python train.py --arch="uvit" --model="text-conditioned image flow-matching model" --dataset="regions of photos with short descriptions (Visual Genome)" --train_examples=50862 --image_size=32 --horizontal_flip=true --conditioning="text" --objective="flow_matching" --cond_dim=192 --tokenizer="word" --vocab_size=6471 --text_encoder_width=128 --text_encoder_layers=10 --text_encoder_norm="layernorm" --text_encoder_norm_position="pre" --text_encoder_activation="gelu_tanh" --text_encoder_mlp_ratio=4 --text_encoder_head_dim=32 --text_encoder_fused_qkv=true --text_encoder_bias="all" --text_encoder_qk_norm=false --text_encoder_layer_scale_init=0.1 --text_encoder_parallel_block=false --text_encoder_inner_norm=false --text_encoder_moe="top_k" --text_encoder_num_experts=64 --text_encoder_moe_every=2 --text_encoder_expert_mlp_ratio=0.5 --text_encoder_experts_per_token=2 --text_encoder_shared_expert=false --text_encoder_positions="sincos" --cond_dropout=0.1 --logit_normal_time=false --norm="layernorm_no_bias" --norm_position="pre" --hidden_act="gelu_tanh" --head_dim=48 --fused_qkv=true --qk_norm=false --parallel_block=false --dropout=0.05 --inner_norm=false --moe="soft" --num_experts=8 --moe_every=1 --expert_mlp_ratio=1 --slots_per_expert=2 --shared_expert=true --patch_size=[4, 4] --layers=6 --width=160 --positions="learned" --residual_init="scaled_by_depth" --optimizer="adamw" --learning_rate=0.0026 --beta1=0.9 --beta2=0.98 --eps=1e-10 --max_grad_norm=5.0 --ema_decay=0.999 --max_steps=6500 --batch_size=64 --epochs=8.2 --lr_schedule="cosine" --final_lr_fraction=0.01 --warmup_steps=320 --weight_decay=0.0
Rows from block 4 of the text encoder of a small text-conditioned image flow-matching model, named by matrix and row number. Rows with one number belong to one neuron. Each number is 128 + 24 x the weight over its row's rms, rounded and kept within 0 to 255. All counts start at 0. Numbers have three digits each.
After each neuron's rows are labels from the 100 texts, of 14976, where the neuron reaches its highest value: "tokens" is the input token at the peak. Only what is clearly more common there than usual is listed. The data: regions of photos with short descriptions (Visual Genome). In brackets: how many of the 100.
# fc1: MLP up (text_encoder.blocks.4.mlp.fc1.weight, 512x128), inputs 0-127
# fc2: MLP down (text_encoder.blocks.4.mlp.fc2.weight, 128x512, transposed), outputs 0-127

fc1.328:148146159136154139131119145133100120121158100108081148143166112151107167102111092145147125131140121119099143079110127128123132114101128145088108130129124171115115126150057127077109070121095149086110146115134128141158144144129112151115145086157139150142098128142103121107102140121135164148123105119131069126104129126108144140130114099138120114141086156162112080147150145151119166060119
fc2.328:135127144107093102152128136106178106086151141148159110070101108093121155157140120120103144173132132125098133174120127117126132121142111144102127117133135119127141143141121135177146138121115144099168100163117154143117109153141142115128093133066126185110142141163129135127127117147140113131154180105126119160150158050143134088077164109130129112156126124127142144175126127132129100113087
tokens: "black" (65); "green" (33)

fc1.383:117162173131146199132128130126105120062160123106152125094108118151140111122142109131137099109140142141147147160152151114138172094095201164124100168151121154142116112112115122115157105117099122136171099114098123132129090152144104134091159108151140124135102160165131164123115107163115140113129120111106119152156119125144130127140127138088094132094160185144120106137160148103113109121113
fc2.383:128147135111046082119131121121148141161114071131115102126080124151150121154127094138139149122159077144091124174121164100149106107100112147117158122124113114105161141114118140136130122175124136167120095194123094151128130160134149141126103106095102121124153141142148124082131114126137137170105135118114133079115148099102132113117154126134121116148127132140134129112131153150097097067104
tokens: "green" (92); "is" (7)

fc1.389:134130127132113158141099110143158129131111098138036116080115148150091082066135117093129115152117136145158129116072141139117181103186104117152131137136097141086103149140117146133140103153129114071101134120107132147171137148122129121168146124123136166113130106117114123071133115150116133132099127164139091104103145115142142114130124095143132116080111132150124158115144123124119132134128
fc2.389:111114144080118046119155161138105095143141132128200145140105118144140126209141120149119100115119160123115119155117153126110117106147121103114157130130131139139194136121139140197116131145143126136144122125199123129123128167101158140125115106104118165111131124123129144133122121121117136112158142103151092101128129101120141113129148128120122085194130138132128108130117097132107100115103
tokens: "sky" (99)

fc1.419:108171114113117114129113163176110110079120119161185125147112105113140147133117116129139134142144165108131115159134145105159102090122136155076136114160120152175095141149112139089129111144117137146137150093134119147128147157107100121123123167053114156116107099105139091130158156121148154162111140131131138136121096187097118095122104122094126130148138138131104119071129090131126122173122
fc2.419:101152116179133189157161103105110117134127104125098102147133119180138117102147124130128116133119052098134135092111133137152134109122136144123093062110146137115079141118138137098135103109157138138106129146138132092153122120129066192115168113165140082152098124123097146102118132090135116156082117104123134114157100156120118142121118135138106117123120161138099137124116138102116146129150
tokens: "red" (96)

fc1.317:119158131109097148173147117128134143086150161132059137079161134149146146102133131077137154142115130109150170147142131114116178129123107137132152107129111168100118121097140098127122128095165153124125135134112123148147134126153074158105161143110115161141099093148137102080123138080151125097128122100106151113088110087166143139122146131108135130074102108102148108150146119100129113105099
fc2.317:129140136081102043086128164145129106179115112121188123135127113121140124189144108145134135105134138145140129179113133109143102128108134137168165138130132125134185148134127123161096146187135129144128123110165106102085109137097182118135123123108145152104130106135111149118134134144141122109133123115141118126117131128106122127157112139121115111180112175125141123182100139122134099122078
tokens: "sky" (100)

fc1.91:098135120116150134119110110120115080131112097161167144165121116125128102168089157127107102125121099110134135147103166130136106161129089149139098078095136141074137141126165141081076170089090117093142125116174148129101137135090133131147097095116142120085116140139144136129147097131095131122100094103078142130149101137126120110121118118136086143132109133101143126109122096159081140104150
fc2.91:094148130133152170122113127162159126096133139118079095057158139174119122095114126129112107114147079095139125136143158170136135096149135108085114107123117162120159131143126119167183110131163135084115104155092132093121097156156132162148169164127156150153129144096095129130161091129111121099119141121130109121117101124105118104089151121131135118144101145125106139131091100125095149143113
tokens: "the" (18); "colored" (8); "design" (7)

fc1.402:142165120126126190132106127109111147116172136139204147128135115128125124144126104148122166045129128138129129144126142119153099110108117150134127141129130125111087129147114118137121117137113151127171159157159140130197125147096096164148124131104152070097133159145130122143167134091130161148137125125143147133115096123130122117135099078136103163179074099154125111107119137142119115137112
fc2.402:135116121190134174164088094112156119077135104122048138089126123132106119076110121130154119168130092125139122143138135137112158127133138138122102128133127136157166128129141102140206103110109140125157137095085144116135147127175180139139102163134113144113130123127129110147099117123102139160147151121138137147132117127136127140039147143146152140106118127140140131123129119139126114167125
tokens: "the" (14); "tree" (11); "hand" (7); "broccoli" (7)

fc1.179:098138112121141130108111121109139172137118155116131172114080162142116099120130115135112150116110153119134161158121097140094168144082096081121121132129129129108099118100153123060150119142127087099150083075129119172164125100145154067130103097117104131121093105161143126108116130144125151145090149164139093107153110124150137113126113089107142097102131109140132130152145082121130122127090
fc2.179:141147174117115109136139136145125109078127098133136130187119124142129174134126125113133140124118091112129137149125130104111107110112140140121120158147134121104123162132143137125125114111118148103146160152130129095141140156114132120108083185119175170137141148162125124116156123119123116071193123165148142123110073166146131142116114154133128177128116183057151135074122107101119104147159
tokens: "blue" (33); "window" (19); "black" (19); "this" (18)

fc1.445:135075115114077115127109123147114160143148130127191119136131127063148121126119143149119145089127098092157170148096127128154075098108139107146077123157116128083102109142112138133101099136084124123137154136126143106174140117075098140122099138150137107129130146132135106103137125158162155126141125123129127138152115174123157091118176124102145152165125141149141124117129089120159108095097
fc2.445:116125124172125203157125105139146107100122099129075104127161127154159138118093122143142097143143115079124142132145147155151144086138141124071078059127133135136108132140145139133145119116169166126113097162092138066112113147170077167129154145101148101153115122117096120158161110139125123137096129123150127104156100126138124114099149129150109121137106124107110134121128109138108135133143
tokens: "tree" (74)

fc1.350:135150152120119128100141112127091113110169115112205173145087121144122132160100142128109097120117122124122119140151170153167093127177139124103105098118145122145098145079134111147121124138107139123093114115183151125131152130119118165146113114132105115122131137138162125110168135109109167144101096123124136130137097139100127083126126092126068141134142151105147149128122126109111135057071
fc2.350:128126126205137196163099144149166147099124121132064124103129134144125140074138112132133142138123061106151132115146141136126167128135119125101090130129115118131168144142133132147194127126134127146115126131083135095143130142157171147142131166125142139122122132099135121117125118146108131115109144121120112115105128121124143136035138149130138122126122120165118143108122142105141140202131
tokens: "the" (32); "purple" (7)

fc1.334:124142118121110132120098142137137156130138102110214170187176133132093119132125123110145100157091146137137157117128157115133039063141121176137125113139143132116118099122179142132137110121114116120102115105144155125126145115131107103154134111075121129133168126144150141171157103117126147108117148115141133145137109145111103115127087071124120137151113111128138155125116126120113120078121
fc2.334:124120111165130193177109145143160119111148109130037126072114122146118136084152136140119112155138111081141115130140145135131197147133126122106110119129135134137149135143151122158196130122129122153116130147073135087148140145157145184136141154118125099163118103125132115117132131148108122101092140132140122108096124134109134116089123157124138129103128140160114131097116128105151144173148
tokens: "the" (16); "colored" (13)

fc1.35:135140139156173101138126122143121147116116134161144103073162161148097099108093106136143140102101164097139113177082140132149190083127169156141097117128109132113105125121124122105140144083124140130124084117095123125097142114186110132102124099176127119116136161122139140118070149165116116110108121152157113162098102080124118093134097106133131136133109122132114168137117125126158109114123
fc2.35:145147126071073095107138116116175119140113090160120153124127141133082118158108141112135153130148152162149128108139076110137085112088128120163193106120135123113142155128145127123117126154091110094173126143119131134144114108124130106098133129071162140178140145137125139137146127145197113144116159128095120133113154105176122123093109134140124113153125147146122117160147144148124132070119
tokens: "green" (75); "grass" (25)

fc1.134:144151146137140153130161142119134139119135128113023105086132127138125180071175148090141150133129145120156145118129102146123182139140132087136152148135129151111109124150086159119170111158136128153132144122069120134124128130139144114131125107146116102085138110142117135098127138110097134121146128131127103108095138127151108154136119115138147107051149189152113135152123125109130132152119
fc2.134:097117135102118061111148142132097122153125146125234136154139145128142139212120138128131101123110152127131129133107126132114098119132135119121135127114118141130170128128135118175061113115123113129143138119225133130094129135077108139114112109106131153129111150115124142151123131139122140141131135118145114128145116125119128124136162142132129117212123101139144128114131106139113128098115
tokens: "orange" (85); "red" (14)

fc1.468:143143124112112085136117132108123155136133152114092156113138113141151173096130105076115144136117136145156128113130182133155168099159099129127153108157127121090110171145097157101145149176102117114117165105129130146096109094095101127105123107090090116123113085096104138149101071099120138165099109120118150105092132135100160140112145091133100106130123093072105114133116125105122134125148
fc2.468:117107116122095142102146114134124116120153168127153157153149121160139128145124129175128143144079135135141115127135167154103106109136138125184110113130154126117157094123118148136112103136168110071139110117140087105091118107141169144106170146201117167121132141164123119100093169110150148077152110161128131163175121159165121095152108153144155143133118145105134121108110093140142121149144
tokens: "blue" (95)

fc1.333:100154142125106137159124124128138146110157152122129141142110137199136141110133152126105115130123136103159132135142103142149160085134160110147095156114117146099086126106106169071103119142081174118113134106134120155139112124147105126114098119142111116109117139125134133100122188149121168141085135127146089110128106097067118120129122103093112103107103139101122131142129079144105161053120
fc2.333:165103120118090113161175124104153150125118104142151105138106139136067110165099097123125141129127121112110127132126103102159105106136115137103151077148152117138128162116103133141133100133118130079135113160124118151133099131128119135127156154051111203126130141116118132118158128143163122167112161114129137165151150088141132099076103123129111148167114160136117111169146160151127131102092
tokens: "black" (84); "jeans" (13)

fc1.255:121124142129123130134116146146113098133134104072178165122125124119131158123145111080132124144158190126125126123108156116126123092096142120104111165110112151130110082141106110067088103154120117098140142130174162130169135143111114172148101118133129086094131148166123115102125152145110140144107097108119087104103047104139118108129134120098094110118134110121114099112155136131123124145084
fc2.255:146150126157125144147112143094157106090155107134090132117157121105122110138119117129103112187100098107100130166106123140092128126168109140098093072146126140135126131161137130156158133089107155140130126127100161135155098142147123142126117135120126184102133157086116148115139098143149154171156139105129138138149126074138141105037177122141154124173108127129125108129111123149152142138114
tokens: "black" (81); "jeans" (17)

fc1.289:065156163131119128162140129151134137122144183086090085118124123115184180097137126127094108139135122127140138141154170164117183111156132134126172123136132139136149172166106129143164143135140133122093150157095112140123092169120119152168105159080106137118127109115120108130123154139091139099128172100139095091124130132127138128132154136120131135119128178103152114140106107108102136150109
fc2.289:118144119109079087097154153154127149178120085135152117133144128136124105157155156137153111164105104150159146129154103138160101121133134160164182106143145143127150112138135130114088104120154098115095151135170113100105157113107154139090138126154145087112134125105099133123112158139115114136080076137143157147076118111156121153156119121134127136123115113131157122124153187081127153107166
tokens: "red" (94)

fc1.293:136113133113130127126117133119160133134108104148050098083136114099146144088171132088108130160133133121147142116124172179134150146143139153102149123155135158111103148106137160130110100125131177141128103124080142168149125093137094132120158141139129147152081112099115115103121101116101142101137105168123170145093105126144117130117130060114130110097125153138190157112138101112119144122141
fc2.293:140115107091119064113117158129114074173142113121181138131148132117146116194140152138139122094157195123156128125100111131165118130119133132171162140124147153145182109108147127158115146143142116148122146106179135106092132148096182122139092116112118153115089113150119160108123114160145117106127143120131147120125152139122139116159113118133095098188135142099119126153115121104135110150125
tokens: "orange" (37); "sky" (32); "grass" (22); "color" (7)

fc1.44:131154101179122130113107135165113145127107146104165176145138109112131113096095160136162131108100095122122115119110189115114085151129138150099132164147121143134138164143139125139173128125178097191112138138128124124118162135136173109138127136142112085127110123097130079145110113095130087082126099089146183162143152171112145109149122113122146139143125117128111133115129161154160124159140
fc2.44:149116124124181142115157144118112138168150132121106102120128152104113119137165097114091100129146070116143138123119148143114148120114138118166116155151128121122137119099077116129137121108148106142078136108156097130111125129118108156177188128217140100146148097085143126088099126120108158169084077136136134110140108159105133148142159134126111109113134158170133111106110151137134135143128
tokens: "red" (23)

fc1.128:105140075110116064139120116129119140112140143119166119188139118113101144155140131120133122139158133112107110174111130084129135136101134111112096074105138133114169121116170130121102133170124133107160142086134128092129147122084132173172111138117146144118080151138136147137122140139088106102112133121148092109142136148102176146114135094169116132170158143160107120149095129119172145164136
fc2.128:103139128157098193129137079141106107121113144141118143129152130092123119116085101119091132157121112116153130099130098128143109118130111149130163070131122120111069135123152117132124088092106147096098108149135146080161119124149082146152141115174139073145131083122102106133175124123161143179084096131161149128155103142149142148118128092121110109127124125134151149113112144114139151097136
tokens: "blue" (88); "bus" (10)

fc1.375:116123097114104134180123151159138112135178126138140162158137126116146158129108127145134119094156139137158151128101111128124108116120105138101114150115145155145123152130127112135072102196111132143131108107164182113143134096160144123097108149200131120116149149115121114163149130114115140070125089121122112106147122148121130115128150140136175141096125114183125138090146153073149139124077
fc2.375:134148142141125135152125142135110126156152156116129104119141131137155137143120103109135108108165161091118149178143125142147132135147117131073056124139101125102103119150141108169129124105143108103117171106122083116113082111111100130114172093083123137147114116136164126109129137188126129175097136156120135151175152095094145102111111129121134097138132162094123157125136118197139153131095
tokens: "blue" (52); "black" (26); "bus" (8); "above" (7)

fc1.202:097131160130107152151125115129160158135118114133059117080106130120152127050185113131093135137142125119129129133119136154150204117148173131131137141108167148110112129122089155134120143151126136081160126097084104108096102117137114106118124096116119118135132111122109116105148130102114138130115118101102127102081119098094122147128124157114118131059123107160124119104154109140095155128130
fc2.202:104116138076097041108132160157112108149140126099209136139127126124138109193128136137136133119139162134147124151130135150155088132127130136159134140129121148129175134115136115150072130155126100134137123133208114092080133137074142131104146104109135166104121122137129153142124135128153117110133115139125128129149132132127146138127140127131133106215116126113139136151142113122134119112116
tokens: "orange" (90)

fc1.123:133178135096151131110110135139089141099119096100173099185150094124117144170081146126088091097146135134103081120090145099132120112071124151113155106094136121091098139129101155140104141137096153110123157103158162121137159122144105155147108111134111111110113158112136129047160128096116155160101108123119128147140085120138119121116127112130091122150104114118134137122128118137130126098123
fc2.123:134137123178154162166079128119154099083122110118076117044131126126113129092119116135145113153155097120128149137153132160102137116139124130082071132117121131137183133146127117150190114128119149107145131130088151120144139136150199127134140158125104159116143122143129114165124122156133142129129152113130115131117126094138136126043144122130155155138137120138140133134131127116117117170111
tokens: "green" (22); "yellow" (8)

fc1.358:137098152102134132136109122138110168091116115145133103117108112104159150145108132098142142114117124132148163146123138099143140073093147110094097127130097126101071116119096142097087099142076142110140101149152160116136149125128122144151088093165120131107105150129083129103156140158085154142117097120152136132130110117090105099119137087106112105102100159134097122187174148142128127081117
fc2.358:158097145154090131167143159141167126101113126137127151093125101112114138136140134133119111166170134127123135114128115116126134133157124146121100095132139144135170139122148128163172130125116130142143147145121167114137118143134153127142113120069124174135114122114141126129170141149164129172129192118145135127137155054127143113027158105145122135171125102124124136179129153121125137130085
tokens: "black" (100)

fc1.199:129155112136132127115115115123147151150100141127045102110113106139124090051157117097133127131139122123122167159081125175170157132122096149176126127142133176131135135156118122169165146129123112082135118099088122139161146181141119175145108142149120145095117117115149126116109140108132094094145141164122155121102105105160134132131149095132102120123116146102103119143122155161136152138139
fc2.199:100109119071125065098148143123134100182135104127181115105147130121126127197151125101103128122106177175151128121132106118137124111111127154166202107145139128140181121139161121163088137168116151120145129137191149137095122118104168083118117112085122122135125126151127157121124113127144121109126111137118127124091142107118123139158127137122125102150140118140142117159115148099147114116134
tokens: "sky" (42); "orange" (40); "pizza" (8)

fc1.14:144101150138164127139137140119094111142142108115126082149104137156128130127127131139124121104140151096111130147147137147146140100092124158143122113137143112126119119164113136117136112132059139114170158160096169154087116105112138142136125113114095131043161179157164146104182146074091150122106133149099120108106121083123114114134129163128166137170144152097118121141131113128108122084107
fc2.14:078115109124067110119109108158169128088098130105126170099118111127128139093098132135131160185147162166125117110112100169154130118093125150117161132119128133116115141135147115095108097130105101138140090119114116102158113149153112092090117115122146135127091130118128132096131121157142124107134153133107139145121152092136119132110096131126143093145131131108146114196112143087120053073140
tokens: "grass" (100)

fc1.498:147144146157138120132132134152144101108155163113079125103124123160173140078215104136103110150149148168146153152136163160161135150155141116163146142100108151128131164159138120130156123146131133160121132094109117163174154136153152154124126151122124126121067124112141089110138164140099122139122179120166088090130140131131142141143181122135121111154159131134119107126134142143101131154143
fc2.498:111112104083133099113148141120120111194115062149168100166119125119144122170134129115144090168072138149161148133159094132144138121140122144151199082158154129113153126152136132156097096127141109121133146139153117140128144133108134126110103129145107124120152113138104157136105137136130131139093071140141143156125151109144122141152121133119132134117117133137168119169108172066125161122162
tokens: "red" (61); "sky" (39)

fc1.219:098138134092157173092153125145165158143157141106154103134114132088124145100116114160136146158137120153133122116170124153132137116135119134119106150123094124086101134080128127122196139160170138146182099106132132171152143124151136127098165104109123150122097134148098146127113138128153148082122116088112120159142126152129115130124150079111128110032129116115115126116145115100130144121145
fc2.219:155094131130121084118127137140120106213144099142116098156105142164126138175143110123158117096152081118105123152115163091138126118124139150112152133099135129111149149133116121105137145134122112161147122153124064161150106117111143144087081152133123126153106126160111122080135121128123159135111085121157138129107163189086122102154143133121142140138134192144130121101112142154134156149130
tokens: "sky" (91)

fc1.165:117137145124130137151143089131120128122151097121091126097105125157120120067123118126137116127092125131117149164078137159167156094109111129146117152099093115110129102109105148113125048125100155115125142118148163148119081107146127147112117096143089130091073122136109132099182137099123137154096090129113117102099122100099116150125167092114097137105100118138095130126142134118108175092128
fc2.165:143099131111081084129143128138171127126103106127166135130119137106084116183121164146117129168158178176127114115113107122107121096126120119138186122128145135118174161115113119152128130138126141105167130145135137151117112149125128100131103100105144202130119123138119131124150137132176113129125148127101136130151180085131124099064126112108143098184119120130130104169122106132121094121090
tokens: "green" (89); "grass" (11)

fc1.107:105137142194123131125125130103161137105135148141068130100146114116117143078135111088147146127138127129134092111126120104162178093120133129175082152123095156135124150120105127098089151106163114132122143091122100117143162144174102104155131119162127153155112111116118113106115113136144175115166156141135122146142157119123093176153168106125128105081128105154165134138161162146094133113140
fc2.107:156112135030130065113157180141130099135151118132168109129126120107143135186153126142123135105104148110137123134121145127108114138131130108114133153140132130097198137147144160188145144156134108167117125147155107104109135162101175096127094120105125140109092117147131143103140120156123105067146151137123143118102161083131126114125126126126113130142135147139115098141124116107146125117090
tokens: "sky" (36); "orange" (35); "red" (10)

fc1.280:119112115108137116133138126137107098139152150152126116111129138099185161118133136122081118176117119120174156114116129149124162157172146128152153142167128106122099146123089142087160110188112124151077135130142107146184131142124150105113116142069101146157131107123101153141156153109156136122133082127089121139137147186123116152121142096097112107085128154150119131129129136154087163129110
fc2.280:151114126140180142096134098111121143134107169147145100178153126113145095141141103067140086120093058098159132145119118140085119132135142114122129133103121116113133148124093137101117139102184099136108127137131095144091124111101152175142145171158154134112115150148131135096160150142142139078144124133173147146163131192116130108148134136134118162123128159110134107118116118125117144166113
tokens: "blue" (71)

fc1.413:109142077133124167147161174159128133135138120150048166153145122110137145105123132160144097146177134157138149124083135153143187118122169132125144123096095100155129122139128158116124131117078152142096127119167116167098101118130098138129135112069147084162145114129122139177156131187112121154134137098112111139162133118161145117135119106108115130113131120130127111123146134111131138100123
fc2.413:168118136084158083120159110102119139154138144137168072114122152111132118193161117116093138081090117139121120131141139119150097125144118137113096160138123120087195146168104145174134147151149120136118125183127116129111111124116183091150099151109107138115138151161148122102138116162096118098117152133154140112124167097131124100139150120131114146139126122164119125125124145155131152154085
tokens: "blue" (49)

fc1.329:134131134105130156102127098159118160138129148108194123192146148127152148197124129154112113136134146137137123147114162151119083094113151128136100155097144133118117104126107107115096119117155125134141151114162134080167113140088085134133129115086117111152093148115127161159116108123146151121121125123104122094136174189138113141120128128150100134160088130134169121121134078101091121111096
fc2.329:121133141178145180157117121140174126123121138131040127064132121140129132050124129126142131128131106109131130126143144141118181142149119126121109125136124144123171137146118117148214143132140124129120133108046125124133142137192193162129123152134132107135140133134133110125124128107120124104127133112138127127106104142125126131093134133135136144068110138140132139119126129115120148165120
tokens: "<end>" (46); "girl" (19)

fc1.466:176160191136105177174119123146130139134151158089120136106144147097106097122106134085107152134099157109115128124103111121117102135107112128169110146099119084100127156131105109120126141136155153109159148132121145187150122140107106160124150113161131127087138127134110144086148145116070124169064159151159144147119108135158129144137111123124113156105099116129110117104133148164141114126169
fc2.466:088117154126121092113118125134167107130148160118120110130133131108129110103158126117143172193132153129151127148140113138104145136098132181113118173135126137154135123104148099096133108107102149078147148100109130128135124135144144082083091175106154132102156134172139122081110116101107130066188139129125152137124120128178119149121105152124148113142130128109151144157121121091136077159149
tokens: "green" (100)

fc1.247:102143146131173089130114149120100143102128171133210132159181112107157110163114137130124149109124072103137148157097157112127072141162146149128109114130118124131165091099155121151119119098136125123132142092153140095102122096126111139143113146136135140121135158134151116110108135085135124096131111108107129142132103187118087114122148151140123108197084127119148133112109140130099119146148
fc2.247:118129120139109225157119113143176115096123108119032142074136117145128121057132128113133135142148095140149139108145124116139179113117138144140133126120123128109133126125121135108180130135099139118127128135060145101143129132169151168134157122130144096163122101120120128107136141122171117122092135124096133117099151133124134139127123125123130113057094128136126125127117145119135141127144
tokens: "tree" (47)

fc1.215:124136142087150152137134121120102091160135124105168073164131114135129136160119126133130119132144133161138153136107125103123126068096144123107105083154101110085141106124105141110075095140114142083125140128169164120119114118129139159124116125153156129109111157163126117094136088125126178120143104136122161114136113088077104093117176131108061121129105119100142110125143144132105120076112
fc2.215:129127127186137144169115150125170131094130116141078123074155118141123137112114117130136117152178131118105155141138120131103146123138137113109116151109143116145198129123137122147205123124094142121139137108116126140138115137145188127146133111093129151136119131137129114138117137153152154136115148119104094116122146094104138115000131109130132132146128118144132133157134130136117121150097
tokens: "green" (67); "grass" (24)

fc1.86:126144165134117142082154086150088160142106123119189137190147155120169071197131121128149146143118109168130161130124142133119087105136152119133119133110126156117155118133161126129079157119122119101109132124173134115104107152124108122073109131137110125105163152118167125135110112112139140142142122121120131111158148150129074134129111081146130149127086112087156140105142121153124131094124
fc2.86:123112136110129167168101146117178119102139151128047153054141124143127160040135127135122100118157122104134123139111133130130170128136135123109103126114145121149147128116117128143243136128127120128124128122067121133128152129157179174133139139125124089186108139127125116125117124137141128114122134130125106132098126123116128126134137137125119141083116127131136123134129135127132126160142
tokens: "<end>" (85); "in" (8)

fc1.113:172109136124091146109130080130130114101134154178113109085132131138125119090164149089096126133101173110160101116131124095119105104166126147165154156134116136153130164088109119116104126148179124141151134116073099163115133122073129127121132104096122127152112144136105156178102154126127150158151130142168140181109148133118120124127094131124122140124142109144117104109181138144149079114124
fc2.113:115115119130091126118119109140122125140115119145136124181128128172144149164120130158160163142081139113128139167130187142133141115135129116145155140102134113125163097129126124132136121158144175182149117152139158082112110133130126138166111125183148097100118126129107107083123126069106125123173109134192199122124131155090122098138129139130138134126114139091122111119104129115168149161161
tokens: "blue" (78); "bus" (11)

fc1.237:104157138092128156136140131134136150145139130063100077116090116109145145125173113128120131156132129127122184150103179112117162111130194129133129125092152145136120150113177092107143130125142103111133114122106132111137149127140147147143140146133153122112116114134183141089104126096119149118106129137119106122133122131122088090120130156173085094110103127136181153121172106112074150145088
fc2.237:153144126047106051108098147127169128126145129118116137084087119116135119112103119138147133082181137123108146153146112110112105151116139134115141127111122129135153136122136132109174134139111130124121131125137118135107112138106129102137114123103119078192126141142143123150135130133155106144138173131131133117120137131129122122246115123145139134099127134111134145154139120144143117064105
tokens: "pizza" (69); "orange" (22)

fc1.261:126105151183119164114147119159135138161104105133080090098127127157152129092140144133148125133139166110151120140112139151127196101134136124187117138120110162087138158136103139100133131096093146092109121102122118155134168133160126116142124132190125143146159150133123110128143171124105141144109107083133127154091121130134113141156141141136182114056133126117152106152152150099130115117104
fc2.261:133127140032103033112126151124140103150139115113168116106132121120116137178150122134125144121124130176149113150118126120122118128116118133158152157131131124122201133128114120163111161186124130135144115128180130132096122125094173118125140104095140174100123109128128151124112113154136121117137150123123129120111153099091135129111130144114132095178118144131140117177117136127137096108099
tokens: "grass" (51); "sky" (49)

fc1.312:118160124127154109102135129134103134119123132120144160157133122141155132161110091129118152099132147153144134124135162132112145133149140120122121133134094156162083123095109130129127073188137145130151108121157116134143104108155066124118160122121120146132105132169122090117168105165123136138126105110130063118149085111103137110124124039125093119083121115184137124086118102140129127101096
fc2.312:156126140147101157192117125114123128102144112154132144123114145145118153129159105110095107153133113097126112127143102098130121126102116136080070134129145110113129125125150133165192125107120122116089126157120075105171139123101176140133144146126106158135171099134118145104137166140115111149135126150159164130111145138142134156032139139129124163175149126133123161133140161123151149156145
tokens: "black" (41); "jeans" (30); "blue" (24)

fc1.489:099124141149120154118165139141090143151109152112154177199142111133144121140090133137116125115095120113094126102157113116117142141099148111116144134141153116110110158122138100145114132108144102133129095104222124153127099099127114146127108095127160107077128146099123118106164164080087105134147120126169151108132145167141131140138158147097095127159089099115135137101123119135123166128160
fc2.489:141148119121169152166122140126157128096157151120107108054128155131125113083137150114133133162142105105156114136084116169146108092120139160105076154117111142092137108134105128125174162113128104107111105107074133109102128104120176165119133207153120125138173154119120101131084101147120131115175122123110108154135117116119139120111136156119118110117140134150113131122160139144150101152146
tokens: "the" (29); "in" (22); "sign" (7)

fc1.228:129112124126160163143138098145129075099142127123087113158132119147138111105094128106104127133117155107086146060158121126146084080093106174076122114141137164126123095096102073122121104111112153100130128127134130152110128141151118165128098146126123159134151118163126139149111102118113163117163135115120114120128129089121113142131141091136100165105158102104149115163152085156153143176110
fc2.228:117120140108123086120133117133149082114180130131138105109113120066107098140161103113125112163154139136122133176119143127103150142129126148127136178139117113133117151104125167113146130108111092100168137147115119165139121134124137138141117139084117147121104102201142123080162114193151111084133146140125156166125199118124119111122145136124141107130152154146142143167122150121151100085113
tokens: "sky" (92)